config = dict(
    arch='transformer_decoder',
    model='autoregressive pixel model',
    dataset='photos with spoken descriptions (Open Images, Localized Narratives)',
    horizontal_flip=True,
    layers=7,
    norm_position='pre',
    mlp_ratio=6,
    head_dim=16,
    inner_norm=False,
    optimizer='adamw',
    beta2=0.98,
    eps=1e-08,
    max_steps=8100,
)
Rows from block 3 of a small autoregressive pixel model, named by matrix and row number. Rows with one number belong to one neuron. Each number is 128 + 24 x the weight over its row's rms, rounded and kept within 0 to 255. All counts start at 0. Numbers have three digits each.
After each neuron's rows are labels from the 100 images, of 14848, where the neuron reaches its highest value: "top examples" is what is common among them. Only what is clearly more common there than usual is listed. The data: photos with spoken descriptions (Open Images, Localized Narratives). In brackets: how many of the 100, against the usual share in percent.
# fc1: MLP up (model.blocks.3.mlp.fc1.weight, 1152x192), inputs 0-191
# fc2: MLP down (model.blocks.3.mlp.fc2.weight, 192x1152, transposed), outputs 0-191

fc1.317:138122125089121130091080161153144181106095169160132099149101135131118117174158167120069125122108130128177128085130114145152124135114127132120136094159134100096110143081164117098152157139101122123133106168132103123144104126169161117096106125103089096122132135100131138146153134075093154137127141135118153171134157166130111105070117123124149144142151139145110108197129159151151144125150116121160114132160110161132144162151152153119154135152118149142135105105133074143109113113144089127154122102154128112156132166167159114124130156101085121128146147114136120181116132135110129134
fc2.317:118170149135096168168122103124142161068110107172126104140149177154123128094156140127128098111109128113122142113135126113118119134120138132146125099158099132151122123135097130142089139114078109086131156109126146108131127144122126165113110133150080119148153142135084175139098091167162128120102132112122124109120145105107129113085115159172084131106094082135117108138086048118147120135163132117077152162106123118117107135174124187132174157130104122115147156124104150137124125067150128119124108141102146130151088143098133111144121111111093115101093150131119140138129148115135158117
top examples: text has "wall" (42 vs 20.1)

fc1.285:126108132149126120095136151152130161087100137112108143140114139137134101143132143154160122111135119130163127120136121126141115111120153071136114082141099130094114114150144105145097130098106105111093103124115102122116126174157109141092141140157114158139122166113093128148126115141136090100093134155142116113156156135119131103154152168185076133108132195093145132138173134095132131126134140128156135126159143108154146142165145105051091129155067155143131136137136122104107100085122102142098130122132105124119110081133169110123154132088125081145087111139144091151136077154103134094
fc2.285:153185157128092167129129122127135116135127150144103108120181140129150178148107158114109132135114164181163097112132113129091101132152134143123130092171137100151117159149140144159147146107122122142168145062140145128147129119140106183119119126099172137080131119131145163153135105130143118138134125128134081145094114103101174140155131106095141113139135106129126055100093093118097160119139134082126196085157108104127119101127171141127135159088127133115117140123155119146113152156137103155112097120185159104121108167141129132134123120122125113129144140139131128085126114109116139139
top examples: text has "sky" (56 vs 24.6); text has "water" (31 vs 8)

fc1.611:124098107132107126131082164129083120111109095132128125175146181139116116126132102120114133117123148127118133105142164159172112123132157143156130139127152154129166139127156126116105109123104111102110141155121092171120095127123141143156121116126094118167129177135169095158090131182122131078133137106109149120110122125071128106115121106145131150127134126117162141083159121132130103128142138140137141177141120122105105121149101102137109165125082152113081111153151086141130110191151134112138157149110175142080117086094119102108113120123116138172152095096117154174200133124122137128
fc2.611:064166125085181089144141149135091147131116106131172165128144087098133161113137106131154079126140155135080131139130121076117159128109118153169173108088130151152130123165129157109155153075122112159128154121122112145111130126110137116137144166118109141149117131150128102127119176128109146173133117148136077118148116138145127123119083095138138144145126129105139126123074089105103179134111094135149130123130120138154148138109136092127116116106162132121127138146113085097125125139198142134127095112175145184120153080117116150164137129126143132113128146126108145108110087117129140156
top examples: text has "sky" (54 vs 24.6)

fc1.176:164109126128140096136098130127137134103085164122141101124147151092137094125092099141131117122132157110165120125124131159104103170131094134107143135099177093162121133119171138174144098140114094111139129132126095126132151152101088116100145134126145154106142136113132151157145126168056161096094138152134123118105160121056155073171139131105134113063114114122120114131096157149165123111118133124111065153102122140131137153074128116132140119106145101137079128137128126096118147139104113147160185160137170099123124114096141107153140146099116148154112132143105145123122140145132121109
fc2.176:098110072111111157133127142111132103151163106133100138130116149143159153128140153159116148103169125105131106125111150133088150131106158142124094154098113096095131142112067107097154155116170118120098132158132142123109161115121150114181106129138133149139158094179126102124087175118134158126147123119125165117147114126157145113108144146150101135165134108183116125172104118130092139168148140135148162135129085129109138109137109084130111140149154150182162107127094132127137113100064182127152126139113117164107159181140133111128118108131110173133122158106124081152116139144150129121
top examples: text has "sky" (80 vs 24.6); text has "trees" (57 vs 27.2); text has "buildings" (29 vs 11.1)

fc1.47:099113102150113095113105134127102138141125130120153146075181146112158130099127157174145104123108111186115110140123129124145138140128157149169159090140087087135150103092114081115165116120111140104099117135124112132120155120121165101121117098134117173111148124121136107145142088101118167165087149125150126145112107094106143093124122130138129128169177133155170176125119132155091148108117134139163118129153129132123171107115145129141130112118142155178116156125123116161151114058135141117127130125136150133160105150101109124119075121112167158120118095168120109197130158157106127150
fc2.47:130167149107113128101100106128107157108127125099146089126142169157143104090145146125107131164133106130117130133087129126141114136098099102161139135163145145128130152118094159127116140141106091129124070107172111212113178114132132129134145130175122117135120142136106178127166132156197106125103087107125120093144106128187126121138142138107103187118131158180139123138161101105152106121116115111114117146125094152130089146133106136120144137122166124138158091145139105091152115141120125098138090126140134119151161121102139095136114126135109115139085097125157138115140096172083151159
top examples: text has "wall" (44 vs 20.1)

fc1.635:150155139142184142149093128105151108078088166146135099169115132090120125077100122155095117147134133141100127100135089125170111128113141144140103117130111121123145135145142108132144134105115134083145142078133171133137140127152128161131174110161061118136132144153102151139159126145113102166131132113124185141131142135122107137132166154105143185131158131134134146110125166095118128107151124086157135112119162112169149138150102097150110148129095134096174142164154149106098113134182123100090102152174153138118086118145150168140108129153113122119159153156137151165109126113126135130
fc2.635:144062074140127130116125162132133124105115122121146132147101120152146092104105122130120133140102092117096152103117070122071122164163107176103133138163109138119149124114084136121152096141119125144088165134128142150136115154140128129138115146160155141127138167157145115130072107138134141133133140133149131078161161118102102150099142073159153122121129122130133139157095135086101152125142129164103100116121129071107126145088154128120116147142120073110138099156137122089121117102121135089102122162159148135127119149123092126112137126111157120156134113172173133115087132127207145108
top examples: text has "woman" (29 vs 8.9); text has "smiling" (25 vs 3.7)

fc1.256:118113112117116122102172097163123117062123117105143144135097153044148116143130105141097104106149151136126121162125142163123076136107126156120143130149160086133104111108131105108113130143117085136151135131169131153137157154149126101130150165138169124124125143144121172105134096157092084142131181151145113134124185157119117117136118136158148143107138165153081134139142158085136104124120096139125111149113156160104117163093155137081133123137136125139100062089123106122072128123140094092123118120152143142103120141148094119129111144156130169125140155130112102150120152161103116121
fc2.256:158126130103132107139091129129132148100102110133154117170133143112114160132123120124158120113150138101104122104114131103166131078114140183103120091113143155109140170152113062110132093094157126117137166122110117124140111082116149100098114148129133124112129085161137146176117122133118150099122107101122088115120149160119109114106098179140103110138175143141127067129101115077116157132142142074145123159111139149137157175168134107121158096130123116133142132104146183143102138148125115171152133165098111135146096098123136109075150146128106140125133068097130128146148116087148125131
top examples: text has "sky" (74 vs 24.6); text has "buildings" (32 vs 11.1)

fc1.248:102130101123104133158128129111111127120101115118148145128142131132169118155145118151118146122113123119085135055093130125164188098123124147128146112083104094118112162128140123170107116140132163124143082107076116173121104115123152103135141101122136124099096111127149090125111109139156115122131190172108111110128116119125102109118110112117124129142101132131119161181201118140137118106143092159088154155127175137135124119051100112104106117135122116138103117107132185176124147132095127139112130153156130132160134099122109052129099139126163128120108132118117130150139164122121145109
fc2.248:117123145125166162154153088116150091113124161109118126133137142130121100105131130102140109117100145131103126131139151129119121114131156160111125095138180104183098108152135158104148143117135150148134115135120163119150165120126124143117138143127133131142120075139132180152141108145118109115120105074144133117158173139126138130128124104147118125151117168127135118072098156086132111146119150101172144149102093067076155145182154171123151130133165082167134125185112114116145135135127111110117117162079132129087137184103141139137142153101123113143084133133157174109072105127112147125
top examples: text has "sky" (65 vs 24.6); text has "buildings" (27 vs 11.1)

fc1.512:103098156122137128092129094118119108115148121127102142129118158160133084153133129147137124133119096087136177128167146104088096133142103126093142098136139126086119106129149106144107101087144109116137086096149078105149145166169125147083101133086157169127125094108096121139165134070161126150136137111100103102159123129100176138153095089106121137129100123139117151148128109098137104133138133154138113170172126110137129127143150101094058128133117109093109144144133151124145142186095120149173116115169118120096123131134147156163110109159148101145116121149128137104137167140101150122
fc2.512:142155163140118106103098123135139138169117109123146073100143091166107107130095088097138165138102149160122180116099132136135119132142139104133141152115136089153113098135171142114117084148124122164123120120145134109116151114113085141144175102112139128108129144159163111100133149088175089176109147099126158142136075095085129134118132123153121099138135178111134107097143161130132168117086123117130129125124143082092086136123124160094165128135148085134143094171178125130098116119140131123117103143148114092099135084127145101137148121149153105118113102141117179136128128144175144117
top examples: text has "wall" (48 vs 20.1)

fc1.615:138149089173112118144150072133121130121116165163142103138120134130094095175125163120145085132118108119111093133123106140147177124115104121124129158146114100137148127105149111147140116117094137103094098168136139119157128141154121088153174107129094131110099129141103083123105116100154172127113172173122126099114149127135089088087100122127142152160135153092151186099122128127161148157133132120134095146118120172132136123158134121134135140155159145099115133145129159177132150100127125082168119072129119134109088173152124110124149142127071155150123114125137082131143144122134138179
fc2.615:127100108097072105159154103092122145121111130125155093115178121125078082105147109120145119155121114088149148102165134137124115188126151100133138124107171165136148153140093130153119112133093134116150119111126149120120148134115142143124139115131095097137078110131102148129156171161114096121155104105105156106124169095135117128132157155135149137120149124091139126115125141162162075106087076133094095151105099115091139140156083131128118116138129133123131109142144176059145093121164101166160137088122149117119133141132110129141124169170155128116110153098105149125139128131088135146
top examples: text has "wall" (43 vs 20.1)

fc1.93:126115150167120125130144118116125120128094139159114159142098136133116144177148136107100101126100113139135146115113127131139086121147090104137155107168110055157139143104148129096122123103138141086128139134206117101184154126083080118104074128151101140103072135144108080102132098127168179134126128128091132141140147089087133116131132120156091107164105165114137122109122131135137139140123120120152118160145123126082121121166130097126139176149124173126124128144110122160112122157110112123110116118149121120115098124082157170149142159135107087116115143093143099165133134174115121130
fc2.93:154136107115135144133114116118134106149137105103104116129134144127139108128126138138154105137098109131158160119131111126074146150128136067110133148110058122141123103139107122102157094174104183121174140156141127142128159120129113096098174146108143100099150089143078139145136110106158109104136144122131113130122139103162125106090147116112129131129144162149141130169095151141116143127171137099157120125173167107120076115081152164121100128171144101121127155147145133121119136084180113139126094162136123127170092165096123170164172146123124088104136100116123152115160145155118128167
top examples: text has "wall" (41 vs 20.1)

fc1.430:145126162099125102151079133143140136115117132134165097142117138050089120155162116129114094182144144152112136094148163099147091121155092136159145113116135160134139158136143116143112136137128097087155115128095125104147107136135145122153131129165123119178115140175065139113132142122128125125135127120140129119114127145087113132168082118089197122103126133062108131121161094105169099127112111095105126176105157147132149100109086161161119100104177135088114131118098129147120119120135122145140116101113157159139171129160135110114160126123114124153105151103124097139126126150120126141
fc2.430:115125124135136133114132135102180102122117101089072148135113148106157095116085130119115121087135122137133118158124141089153166141114106116139145123088111092107152113155134092155169139084195129140124094155117171100158100126138195104129087136125105087107152113120114112111148135114148172130152115157154144106138149137096146154111128168122202122102151143129119131169113132155139140141136148143118157151134093157167140127114172131139112105117115138176150105125153176124116143113132143133117115112111136107093147116163123159102144103128121120099169117121151157133099129076116115094
top examples: text has "sky" (56 vs 24.6)

fc1.729:160143104088112139138104152152130138125118120146091175217115119083127154117147102167116121163140107128111135130121104146105147164106124101123136086107174110128118112091123128145110188110084143107131113110149140146105128112089117087126166115169144143177141099130132155153142154116085133148082154102118082112130094115113122109097128149113097152096106130119184122115130111139116132158117151154091164116104112139135118099158144164165159143172146112131138108131130139112125164129145119179100131110127148188105109136128130121126142134138092119142149100107115119107127142119168106104
fc2.729:114106183136116127157089124145128136144142146143135130097119163146122110162130148117096153158110167155105117084121113094145101108165139102112118110145109110170117097108143114121090135066098113134106142119158144105113105156127134127124132138111135082180107131126171137051115132106147136169118134135154137128076097104111125155131136134158130131123127162147148139117093142119153090125137099070140086114173116134122123184096101146153139116109097120109127149134143150153134192147118120125114121156116121132168131117120102147135148103131117125122064113184135144120101133143136154179
top examples: text has "sky" (59 vs 24.6)

fc1.190:113105126125116127110129142123152073136121105129103110131112082134108119167140140124146097113145120084119139151130131129162123139151143116094088128126089062178142136109135134119106159089145133095103107112179108098136149154148154142138136114108161097123107083123131140178126142139125125123122143164130133122127157131138147161148152111131176099139161138126140152162175120104112102123133148167193079136105160099156133136127150101167123128161141142136134160150098105124151110135148121129117109133095119107113159173125149100147182179110148130101116126108152193155156133160080126116
fc2.190:103136182158116165132152158119143115138107093116114136073101100129097137116106153116107120095097114151130111146120140129125102131132106124127097076101125126122105097080055135160108113157107135121146136121167141123126159121148143145180154112112136137093193091155120114091142125129096150142092155133140121129128167156120135117132105124143119090089163139118147134156123150118124127108144125084168173124177139140083098132133113128141119143142153175148141138167096151107122139115119185115166115142157144125148145139119123146153149169121136114134132092115153117125060132120157143163
top examples: text has "wall" (42 vs 20.1)

fc1.712:138089134170114135150155136121123142185134144116120161136128133099102111105121157118090124100137122154139115185120084086177106127152096139122112107115090140164155102126080081122137091172122115137147154113113130175122111131078152136136113153135159104149153119145128121143108118146081168169127121161127114131174126162097120057152134109147122150097088121068148129101128138116156139164113134148103130189135086098111125123119157114147103135118116166136096088156104133102125123141106150142142114123154137102116130148159154122104132156131140098151146128129126170152139140120141103121
fc2.712:109118123163104140100096122119119122115163114148133145140133096109098103128091138111146112146156106118139170149111176144156155075134123111120081089142137156114113141130164116146125087123141144124106127089115172095130138115135137134109101098169144171127132128114130107129077138148123129119142082135159147125106141118137156129161119168168152109142144118117072125112160140085104128162123113145184198110129127130113139079170137084092130117113111097154113131134150132135104155172081163134103161167139077176115110136143127100144126140153137107134080133132130115155146111114117145112
top examples: text has "sky" (61 vs 24.6); text has "buildings" (29 vs 11.1)

fc1.195:131124092145173107133092122136139154118102129140145136095122125147141158137117083097120107084096139109140073108107105120126149170109171094124153140109141126118139106139161112126156113106115130096169090120139120156116144125143123118151134158141080139118160130132125113103154102121113122125125111132081111151121114101128139132122102177097149152114137131108081166092142163139152146128130137140122106160053124160140117094174139101116099153096128145097129130107127158120179138140103073136111121101127117151132121151097106133087121135097148107097121148105136133198161189140110120080
fc2.195:131109155111092177150119113110118135133061111118089103124120145149134111132109127121149091159103162167132120119102112138131135155111078120121151122101111092121100144150117138115090127126149131119082169118119108116094118122174129137102132118145133136126129151083126112088140143108139149149189110124129169145116120102126081143126099132153108154127126129065099111138083108129141114099111118081111136138088137122159120121115138155182135177138143132119121107190203095131147153102135146108142133095123120108118109158156127129114162073107125133160154141143130106105102090114121165133
top examples: text has "sky" (81 vs 24.6); text has "trees" (64 vs 27.2); text has "buildings" (28 vs 11.1)

fc1.24:125098135122125142133133123115133156112135164106138115097106115102090120145127118124113131116098123142120127133119120054098109136122153122094112106135126168161113136151134092112117126108128118124177142127134128079108118130152104089115150152126144131120145083142095114134121096104079095098094101100150066141145133153108115088144107130114117144159131149142139083104133114107148136133127136152135102161118093090098137149130058079132136102125130152116156123134137137142135075092144122154155124114152176125191148134147195084131143150101131067090107127144134139113138155136092104095
fc2.24:080162076147086122089119106132121106123079114117112145125103140153078075140134180120100105118129152111128107106147135157141130139152137102171111123116111115096111106113152160122131116119124154147144066126149173138123085142122115152104105160131150140106134170127135104129120129115133086083098102164133162133138108125120184133144105126121151128140133060167164116193154132089126123125125165160135145139124139133169094142140126171124139146163141099128111173093123108123133154111124098104120100115105140111124133120112153131124110139115106130138112053153139144124120125092104114137
top examples: text has "sky" (61 vs 24.6)

fc1.637:151134144159166123107149114126120131134135144129150130095113143141113115144146096150141121127122165078119181119079120144123086144145139126143168114107130084089122094145155097116154118132136101097126116127132059131099164101123162113106169109145149162128087112151097114136091079115163117165117115153127115126084172115101139095116133102103127151183146155158131135089127120154161109113078166107153122110127145132071107103174136118147094155178130094123114097146127135172101123119153120110130118133151135159126148147148112114153160134108130163157106136150154136090145138127108137121
fc2.637:104110103144111124118131138118122115127127073137132130123132137116090118155119156132147092110108112166156170110134143127103127164105173126115138152143141197171136128124165162141167105141096107104132140132146167113181120162167087184138161131125116131126115142139098125138126131141127108124150142125157126120150154095134088138089136126117133142126116167090167158117210134156104160140122138190122123087137144101126104107113106136157156142158151129152114131144115105063134107131131094094109148134149102114124135144130141110169089154154123103108084090102125138109103140161137126157
top examples: text has "wall" (44 vs 20.1)

fc1.609:132075164118134133107093121161152139120109144118159122094121146118097112132113114115058106123137142141133128172190109172136142122124129135147134137135112145130128099115131116153133145117124113123135141127117163156155089144133131179145116110121147117154135163110128138116117131092120160171108113111095120104127109166059144096137133146171122129101178100110180123135107133116147115146149081130138120081135125068109138120113111101112113157124137124149092114131126115115081096181099143093167140067145169126179104119157097083086138126141107124149130138130141114139134118168131109110
fc2.609:108087116155099141075124164106132131154113077095096102123123111153119136140094113112151156091119102099143145148071154119126120113082165123131157154134116128128127148123083123115113113100149168120121091135120121198102158169140132084146121129116125176111166144132128110142091119136124113140100105154147124105124158167169144152126117140109124128140125133164127129126125132113103118123093136131195132166125131139138137147121131163155128162148101160074140110147102100102117147087123176128125156118128074094151146115150147076131126139136128142127146093147165115155126106179114126098
top examples: text has "sky" (78 vs 24.6); text has "trees" (65 vs 27.2); text has "grass" (26 vs 9.8); text has "plants" (25 vs 9.8)

fc1.760:108137143112110163157121137142151139143118175128124092103160142086114125131156098139132107149123116122174160104134176134151154138069116105110129112172147078159125129125123137129119134148162134128088131138146128160101206102124151149110129157179084116106097124111160115098119100163114175117143147107170128107129148114118099146088131143173156101131101146128069132146119157117097126087138127155119135154126142160097169127145169120141104078118109145103112139162094117118133108148121115119136140134114135146140134134143120105142159147154113090113151140152122123120137163147179069123
fc2.760:113138125126120117152137102114147079140116156161130124127070074137094084108126113101102089171127125162121109140136149073124146129135151137099121107145115136141116188168096109106165129138097135143125107141159151153135119142160118132105204145132140103101107129157091154177107168086119185156146140134102121162136144132140122137116091140151172137101110101143097130155143166137082148156147131134149170133143146099105144160110153132121126129120102132118143152097139142133137112095145140120125109099153151139138161171115112124119114153116144154095146103118088118087103127103086130148
top examples: text has "sky" (53 vs 24.6)

fc1.517:127150143111140116152161148130135142136158115149170163145089142138129148122148120104121134163137124171159125136149109154146105103162113128103148108102095063157098109120142126149119080135107148127136133130109125140152108151112162135175162150108113131126120133098089132127114129131089145105153147106172134150162141152113065145128123169102181133139157116117130123133124116095087112169147188117166156134140121155121144070148171139116108106154111130138109108134109160102113098152105130172132143121116087139114118148162155092163165184138152134104078106125108130134088141136152134105
fc2.517:136117176130106134126114058139122136132132155100199142132164128117137154131112115110146132152096137131137084123138068117115144167139097118098198120121109136082131136132130129141152110153133123123165123088131118143139141127094131126107141124120155111188110134122147177130156124170127134121121082117121107117097151130101113115168106114145071151093117126121119123107115146105111110106089099136147114143108141125099105155064117094085133096108107063087141128131086115101109110156154115136168121138133191099140131130147139128105113136151141106136139126140124154113149089110116129132
top examples: text has "wall" (43 vs 20.1)

fc1.235:133164107187096120077116143129133106144143077114129110122145153154104083158103119124100091082102134112146156168148098184121122128118153093142171125109138124097126128090147118148113130111072162128107095136119133129140134134151169138110178121141102155184158157175121109116128127144156151183139153115134094076108128116118138126132122120169108153122116147103135138126143123145126117124131124103160161126134124141148136140158124115128137145148085143105111115148141160095127077187074133147120121116103127178130075145138150122168136115106171112155126142141130116140140160120117140134
fc2.235:102146123102109126105139121137115117148102147146114147140130117123113081135132127085132120130112142127144099109119113118076153157166123112085135153077172133153143103160107144122118124120145150115118144157129166076113080135107143129106088100137097099132125082115125109133159194148104124108118114070177109103129124145117153111179141104133133108185117092132148137119134082178143187118185162148123126116125117158117152154148123099126093155116128122149138077107126142115146127135147163144108163101122145146106125090131148135138132161122123163121112146134126177144146159120171110147
top examples: text has "sky" (55 vs 24.6); text has "grass" (25 vs 9.8)

fc1.173:099107110087127069128097136082135115091117119145146130156128098120121115132160152094081134163059111115112149142168094115122120143117150146105147114151113133119177130081120121124083115125076119147131108127150132137100142088093104113150149085102104099112078130122115119150139111118123144161120146137097132090152150116134100110098165125138100125202137173108171135129155120119143146140131134125135120185096124146118098143143113112088101147151116131129117141108125120157090137107161092110145127095088134110179148130119126141136104139127132159155162146153163138141144140116093129162
fc2.173:135118127159090101152124115113144136133124102135169121120147118091118117109091095120120176129154172102153116144097135163121143150138059086109093121113141134113113128166099131122114100135205135098116095081126140099118121151150180082124140147109141122128144111137120140139135108143121120157113131114106063131079143125090125160157117100135178119073086128114069148122094150124126139123104132132095102142112129079137160124081146119103145113137164106100098132112145136112094116188112132139129134142156126119136146160142124132099126132142153142104132133136127155084115125091119135101
top examples: text has "wall" (52 vs 20.1); text has "sitting" (37 vs 15.1); text has "table" (35 vs 13)

fc1.181:177128096104143109117129166151124129155115115156135067170122113134120128126122174151102114137121136119149120149094106123114087078126116142089113148144147054148134161162176137127128096135128127131134178116147104151153167109136191129161121114138107150146150130109143142156131105119115148143107119111155078117111153116106120121166144141158111132143133147124126156133150093104173119105107103102157128134159125126091132106155149120130115147166152124150134149134125165160135120150115105078124121150122168194151127116115122050147109141128143156131117127127090092144182147144127144134
fc2.181:141072113100123133135127120110129143116093126124103144094144143138129110150153083111103101131123118149100116134173148157072099114063120106111134126118147144166109142117117170122145158147097121138140149140139163174166115122092065151135156136148146125130129119155117197152114142118119100134144134109174151114124090200161137128114107094105105136120112118151153150127106097088112153130160144104089112155150124122149149108130114143095124101160088138152115108104142131142143128093131106107096085158083145126122113111100131136137109107159117135138135117121089138117172077137158099136
top examples: text has "sky" (51 vs 24.6)

fc1.341:117120102166119112116150115104145115159120105133090148112086114104113120150140129132145086141161105116146140136128119132143173103120114153106111145132162102114115131117123145068158141116128141125119094143117101069108126120100140148149102127153143123116123133153076126150146100110136125130150150150140115119141111123095130127091143127095122147167161113115109199119086116131139147137118155152143042114119124132147156111129112168174090148136102130162117158167115170131134135101137102103136118106178109156170066185128136113108090141130117159092119153126168133139171154141100106128
fc2.341:118104116087123130128166137138166131098143153131094115147110133154112141097140140150118121131162110101129106103163179115150077105113116145138131151165126135142121110102129145100132143136078113148106134138133075136126146112100091154137163155131090125149130118116125137144128151177175099096146130094194164130127118121163132126103135167115092184139163165184154133144116126171097129121145146131122109110145135150136125128120093142163088137145174156152162143161081128132109102084109129130126081115122110150098114118130104108117137093148097157127086163115132075138136111149105120135
top examples: text has "wall" (52 vs 20.1)

fc1.642:137145159148155170116158125128111155103161126069130141129147137138142180130100140132083154100145131157120136140116090115162117155119122152105118156137118097094187111156156144099148162136131148159105130138097121114114118126102148158146160145111116129122087171095112136116161068157155101152072143107134119147150166135129114113090135104139140142140110174100143106110141109166139150116164075148103120107129126104142135093112130131131181095127108124160138126130117115062088119141141129165143130137127109139108139133139142095126111101122146141124174120146177156158109157172105147142
fc2.642:155129102087111135084139118168133158083122146125156116110117145126136145128147112117152113100149122185094127134144120123133117158133151096151114143124125137154064128192135180132098129136124090155131086140122125120137152156136136147139115122121138147148090128093138172143133099140159113171126143154106139128114117144148158098089150114118144113097129110142105131154125171150130112109117123124101104125139115114095116090144131146117092154093118076112136115120187114118134115124142143106161121152198118152125141104138115075140085133103148136119128171139102206146110115181117163143
top examples: text has "sky" (56 vs 24.6); text has "water" (29 vs 8)

fc1.527:146122134129157120075085116110165114169124127107193180163117153108123109125125162140096091109149107170104166137156111127130105124119154142117090140086128109134147117091161121102209153145138108174163130133108133130144179113170185119129111102109095125096118100106140155124179099128119130126106135115092065093117105127134125129137125123131118111130131143118160115131097130100115154139149127139120142130132107158115141078113179098160136149143147140113144104110149131128153141136131108149148130133128119103107106169124100145134211148095134147143148126130127134119130146122126153122
fc2.527:126125135102149122115118159129143158108139096150102109128121108124138109119095105194152119083129146071104122104140139156157133117064136138132137146125106094092108153136140147149118086116143134074120143132107138104137069141137083177075167147143111106110105110124119151096106114074111124165106135162149165146116103130186153168117104114105131139131151088135148114091170102118120157134121135132089077122122132116139093127133144135146155160119127104152125140160156106140145174111132126103095104110141125114147104145162127156141138123096123096128113102179141132114125161118103112109
top examples: text has "sky" (50 vs 24.6)