Weights of a small autoregressive pixel model: 8100 steps.
Rows from block 3 of a small autoregressive pixel model, named by matrix and row number. Rows with one number belong to one neuron. Each number is 128 + 24 x the weight over its row's rms, rounded and kept within 0 to 255. All counts start at 0. Numbers have three digits each.
After each neuron's rows are labels from the 100 images, of 14848, where the neuron reaches its highest value: "responds to" is what is common among them. Only what is clearly more common there than usual is listed. The data: photos with spoken descriptions (Open Images, Localized Narratives). In brackets: how many of the 100.
# fc1: MLP up (model.blocks.3.mlp.fc1.weight, 1152x192), inputs 0-191
# fc2: MLP down (model.blocks.3.mlp.fc2.weight, 192x1152, transposed), outputs 0-191

fc1.701:144145108133144100149126164131112177140125116152130098170130170097106130111138121130125106140115150139162118111093099174092125151107133120109153130127121104162109166111154082147110177175172168123148085146085130119125152128151120107142148139127110096149113126137149147079124115127122137139169152123110131127112138145069122108156179124125142113112097127096102137164123097121148096143121116114076136156105073107113164117149189118115103125108112120097087068142132114138133144089173099154138144132113141095154125145144115138127172111072129123153138087128110118120134112135161148130
fc2.701:144114130096134155113163141160103110138155095115110150148110101117111150093141179166130121106194137125114135117126175101178117120143123172133128151128116113082144124122164137118168113112115109169138150126140104124115171123096121145158121101129150113166145101069159107157074154064147147132165159122100104123090109100113131160101167120140088124168132151184145166134166147108119143157138126126174143111149148131132127114121128143098080099127147135169168145150129132119127139165095141120133114115092109183150126120105101133124149108126131118119138137134146094130107141120125118142
responds to: text has "sky" (65)

fc1.62:112118165126154132123109148142103160134108113093142130117093145122120110119089156130119139144135122135145162129112154099104087146105109116118143163152080133139124106132175114135146098178122093080121129139154155071130151095160180120107161117086126100119098184110084073113187119155151135165121140117128070130095146093137156144131141135122164139146107117116122132141160143127117158120084094100129129139121125112120128125164146126103127150156138145068118112151134131147151085168127084110143171113144122116077159096119141113137122117097121076132115136145141132112127163134118154120
fc2.62:085112121119116155094136110103117133117117143142132110053182149158128109142095126113146149116095128123116143167143099158061112145102129094175125127142152145141122110152141156145145084098168094114163178139130156150115120160159105099144169129111103160154134155136110084167116128116117147120102098140136147111135111088136135138091147164160139130105145117117101125116144127130131153115124143133132138083126130115141164100102136111135106176079137126116110123173159098079108133113169138113132145110154105118100129152099118142108119094134196118115151108128139164089129105103150148126
responds to: text has "sky" (60); text has "water" (25)

fc1.167:117105100112155112097111154102108153113099089167097158172155116111093157137130156147146101135129125151137168137087117108089120154144093111151145163124134090132122145185139102133121152095173095137126165158118133106106122136122154148084080117177134148175168102112134115164178187106120140105134123114143136127137125138123120120142135159123178134152129132141102141114109131143109120162134133146138093104116133135118158092127140128151102132123118097171166150109130146149113127057145137139148083106126163105088147110128132111151131147098118122140080132093121147105153160086128130109
fc2.167:150121132140180113130088163073100144108124092096146170111162139122163148132152123141102175158120127168100124110104098131112095125131143115103151107099112136125111142198125156103093132116108132149129162111099132129158135110094163158133137127129130176140151123157071153142167152142139109148104183103126086127129129179127082152109155101136127132124115150134120152123107140098103147128155112087100127109126115104137109132132169127099102130132156135115129131163093134079158169119126096141139129165161132132137106111085101124117146134154178102140143170151088112156147139125125127140
responds to: text has "text" (25)

fc1.289:148135112117117097118127113147099147113092131135217149098163142135100094137128120148120145129144132104166119118127094167104109163076134095125161124163142143139174125137108108108099174130120124074108133087124134156095102124108134167128198151116101103135139131139155113134137103113115167122132122112131110141099113095119120123129132171125168087170104147116130122101152133110128118087141115159126091153103133134089165153106147124142146127112165119076090156115134148112135149144133130143167160111140155118121123141139114154164140107098124165153126130124061130145091140106149111163
fc2.289:139132115143155115132093109127115096149100154106105106181133143121151157117129117139161095140137117084174118104131118145119138131121106129111137134112109123152141162163131125165134175122101126143126167139094118117111168127093170121139124157155164115147093091162151128125114160100127156167101146080150103110091135165133118166125158109096116121158100073100167125134157091131137146139132162098149130102154087205118142111129111123103146139068137099146115138129139108151161120118109119104130041116110145143130119110131147131159133138131080158142143115148113142094123141109112134148
responds to: text has "sky" (62)

fc1.357:114123110124131116144152124152092159119103098121117160162161122123180091131154111141100128116155152161145159131115115159097105097142129097133130105154141126114162132129072145096109114132130109121096162119192096166123126119097094121157150123149104147123143141105119128122154158099141157132118107053145122132145114139081077135138142159129166094111085153159115154115124130108117142117165127143115121139171152141137118158097131125148089111118153122159136146129112131120116110074118108108089129176088101123144139109160146089151126111155143151124106079117108115114146140164182087105
fc2.357:120138139111133096105103124113108133113130106089101174053156151168084103171122117160150159126089118118096122120102123129170141135146104146113131141120169173136133122126122130145115151104123122115156129154141133164092112138127142087099141117123129159145132103152103122176146108109110149141081111128100162108144153117146138159096137179110118090129102120123126137110175081135158154132151114109122141108098121148132161118090113125175130153138109105098132144133176144118120116122110141146155145117086118139098132117081171137095106141165147166155191104173138101137164136131111105110
responds to: text has "sky" (56)

fc1.159:093109165143135076107163131128130138134098099174148136130141130126115165119149110163133131120110141115067124137155146179137097119113154117155145128168135139104120123095123135186138159082080125086139137150107106176147138186132140088132114121151113115150132140143130135124146111137105173151117136119144140143105148120087086103156098165112160167148070141134132142126136119144128122124087111136183163128157170104117150095120135098149129157084111163163080074104114135123123119125137154119120122154145139101121149114103090151119110135145100165123096108143148125114150121115119152143
fc2.159:150156155128122098122113179098102093084079104114117121111108126151156128135140144157151128126112128105124115082104127102144140114146166125168131120115091107173118127097149143112157118095155088142113139151118152167134115135153153126117072125108117112144091135121125114145129113150098113111103123147159137084137110117148125123122171139068103102059126146104161106144078130134097135154150109146149119187123105147090133129124140126148154140134143130152153091177089126116153132106132133105109156137136125154212099107141141123132154107099127120128133108114163163168133101164144142143
responds to: text has "white" (39); text has "black" (37)

fc1.687:111116116105122124106126128155104118152078091181164087137149142101116120113166089147115120087189129151169122156147099183080103125138116147119113110195163116163152165130132107121092166091148123108161115160048123102131154118135139133100154164163113146158118114112163174137143124162159137172131115091130098119128114139114125115145141139111130129142127141114142159131098087114125136166101148130119132126153138130132140120128149092121110160115127108093158155136123078135127108084107116158149117158132139145156119151145113105139122132100137152156106133109127135089119125132123157095
fc2.687:107103118145144176137113142146122128104137092121144142110147112105134123137129128132071169111068156094107181124138151081110145138090151135104137104152103122154105190117143136121128115120115100115103154131133119169094170098118068128106103163168153144142113128154125116137154128119141086119134150173179133131120123164145098108131162102112100136073122138181156118159107151113106148121139132154102127103136153139115100098098127106115134139132129136114107157175109128102117138180100156099130153145090100163148094130135117128123096145125153137119096123138131145164144162146152123177
responds to: text has "white" (37); text has "black" (35)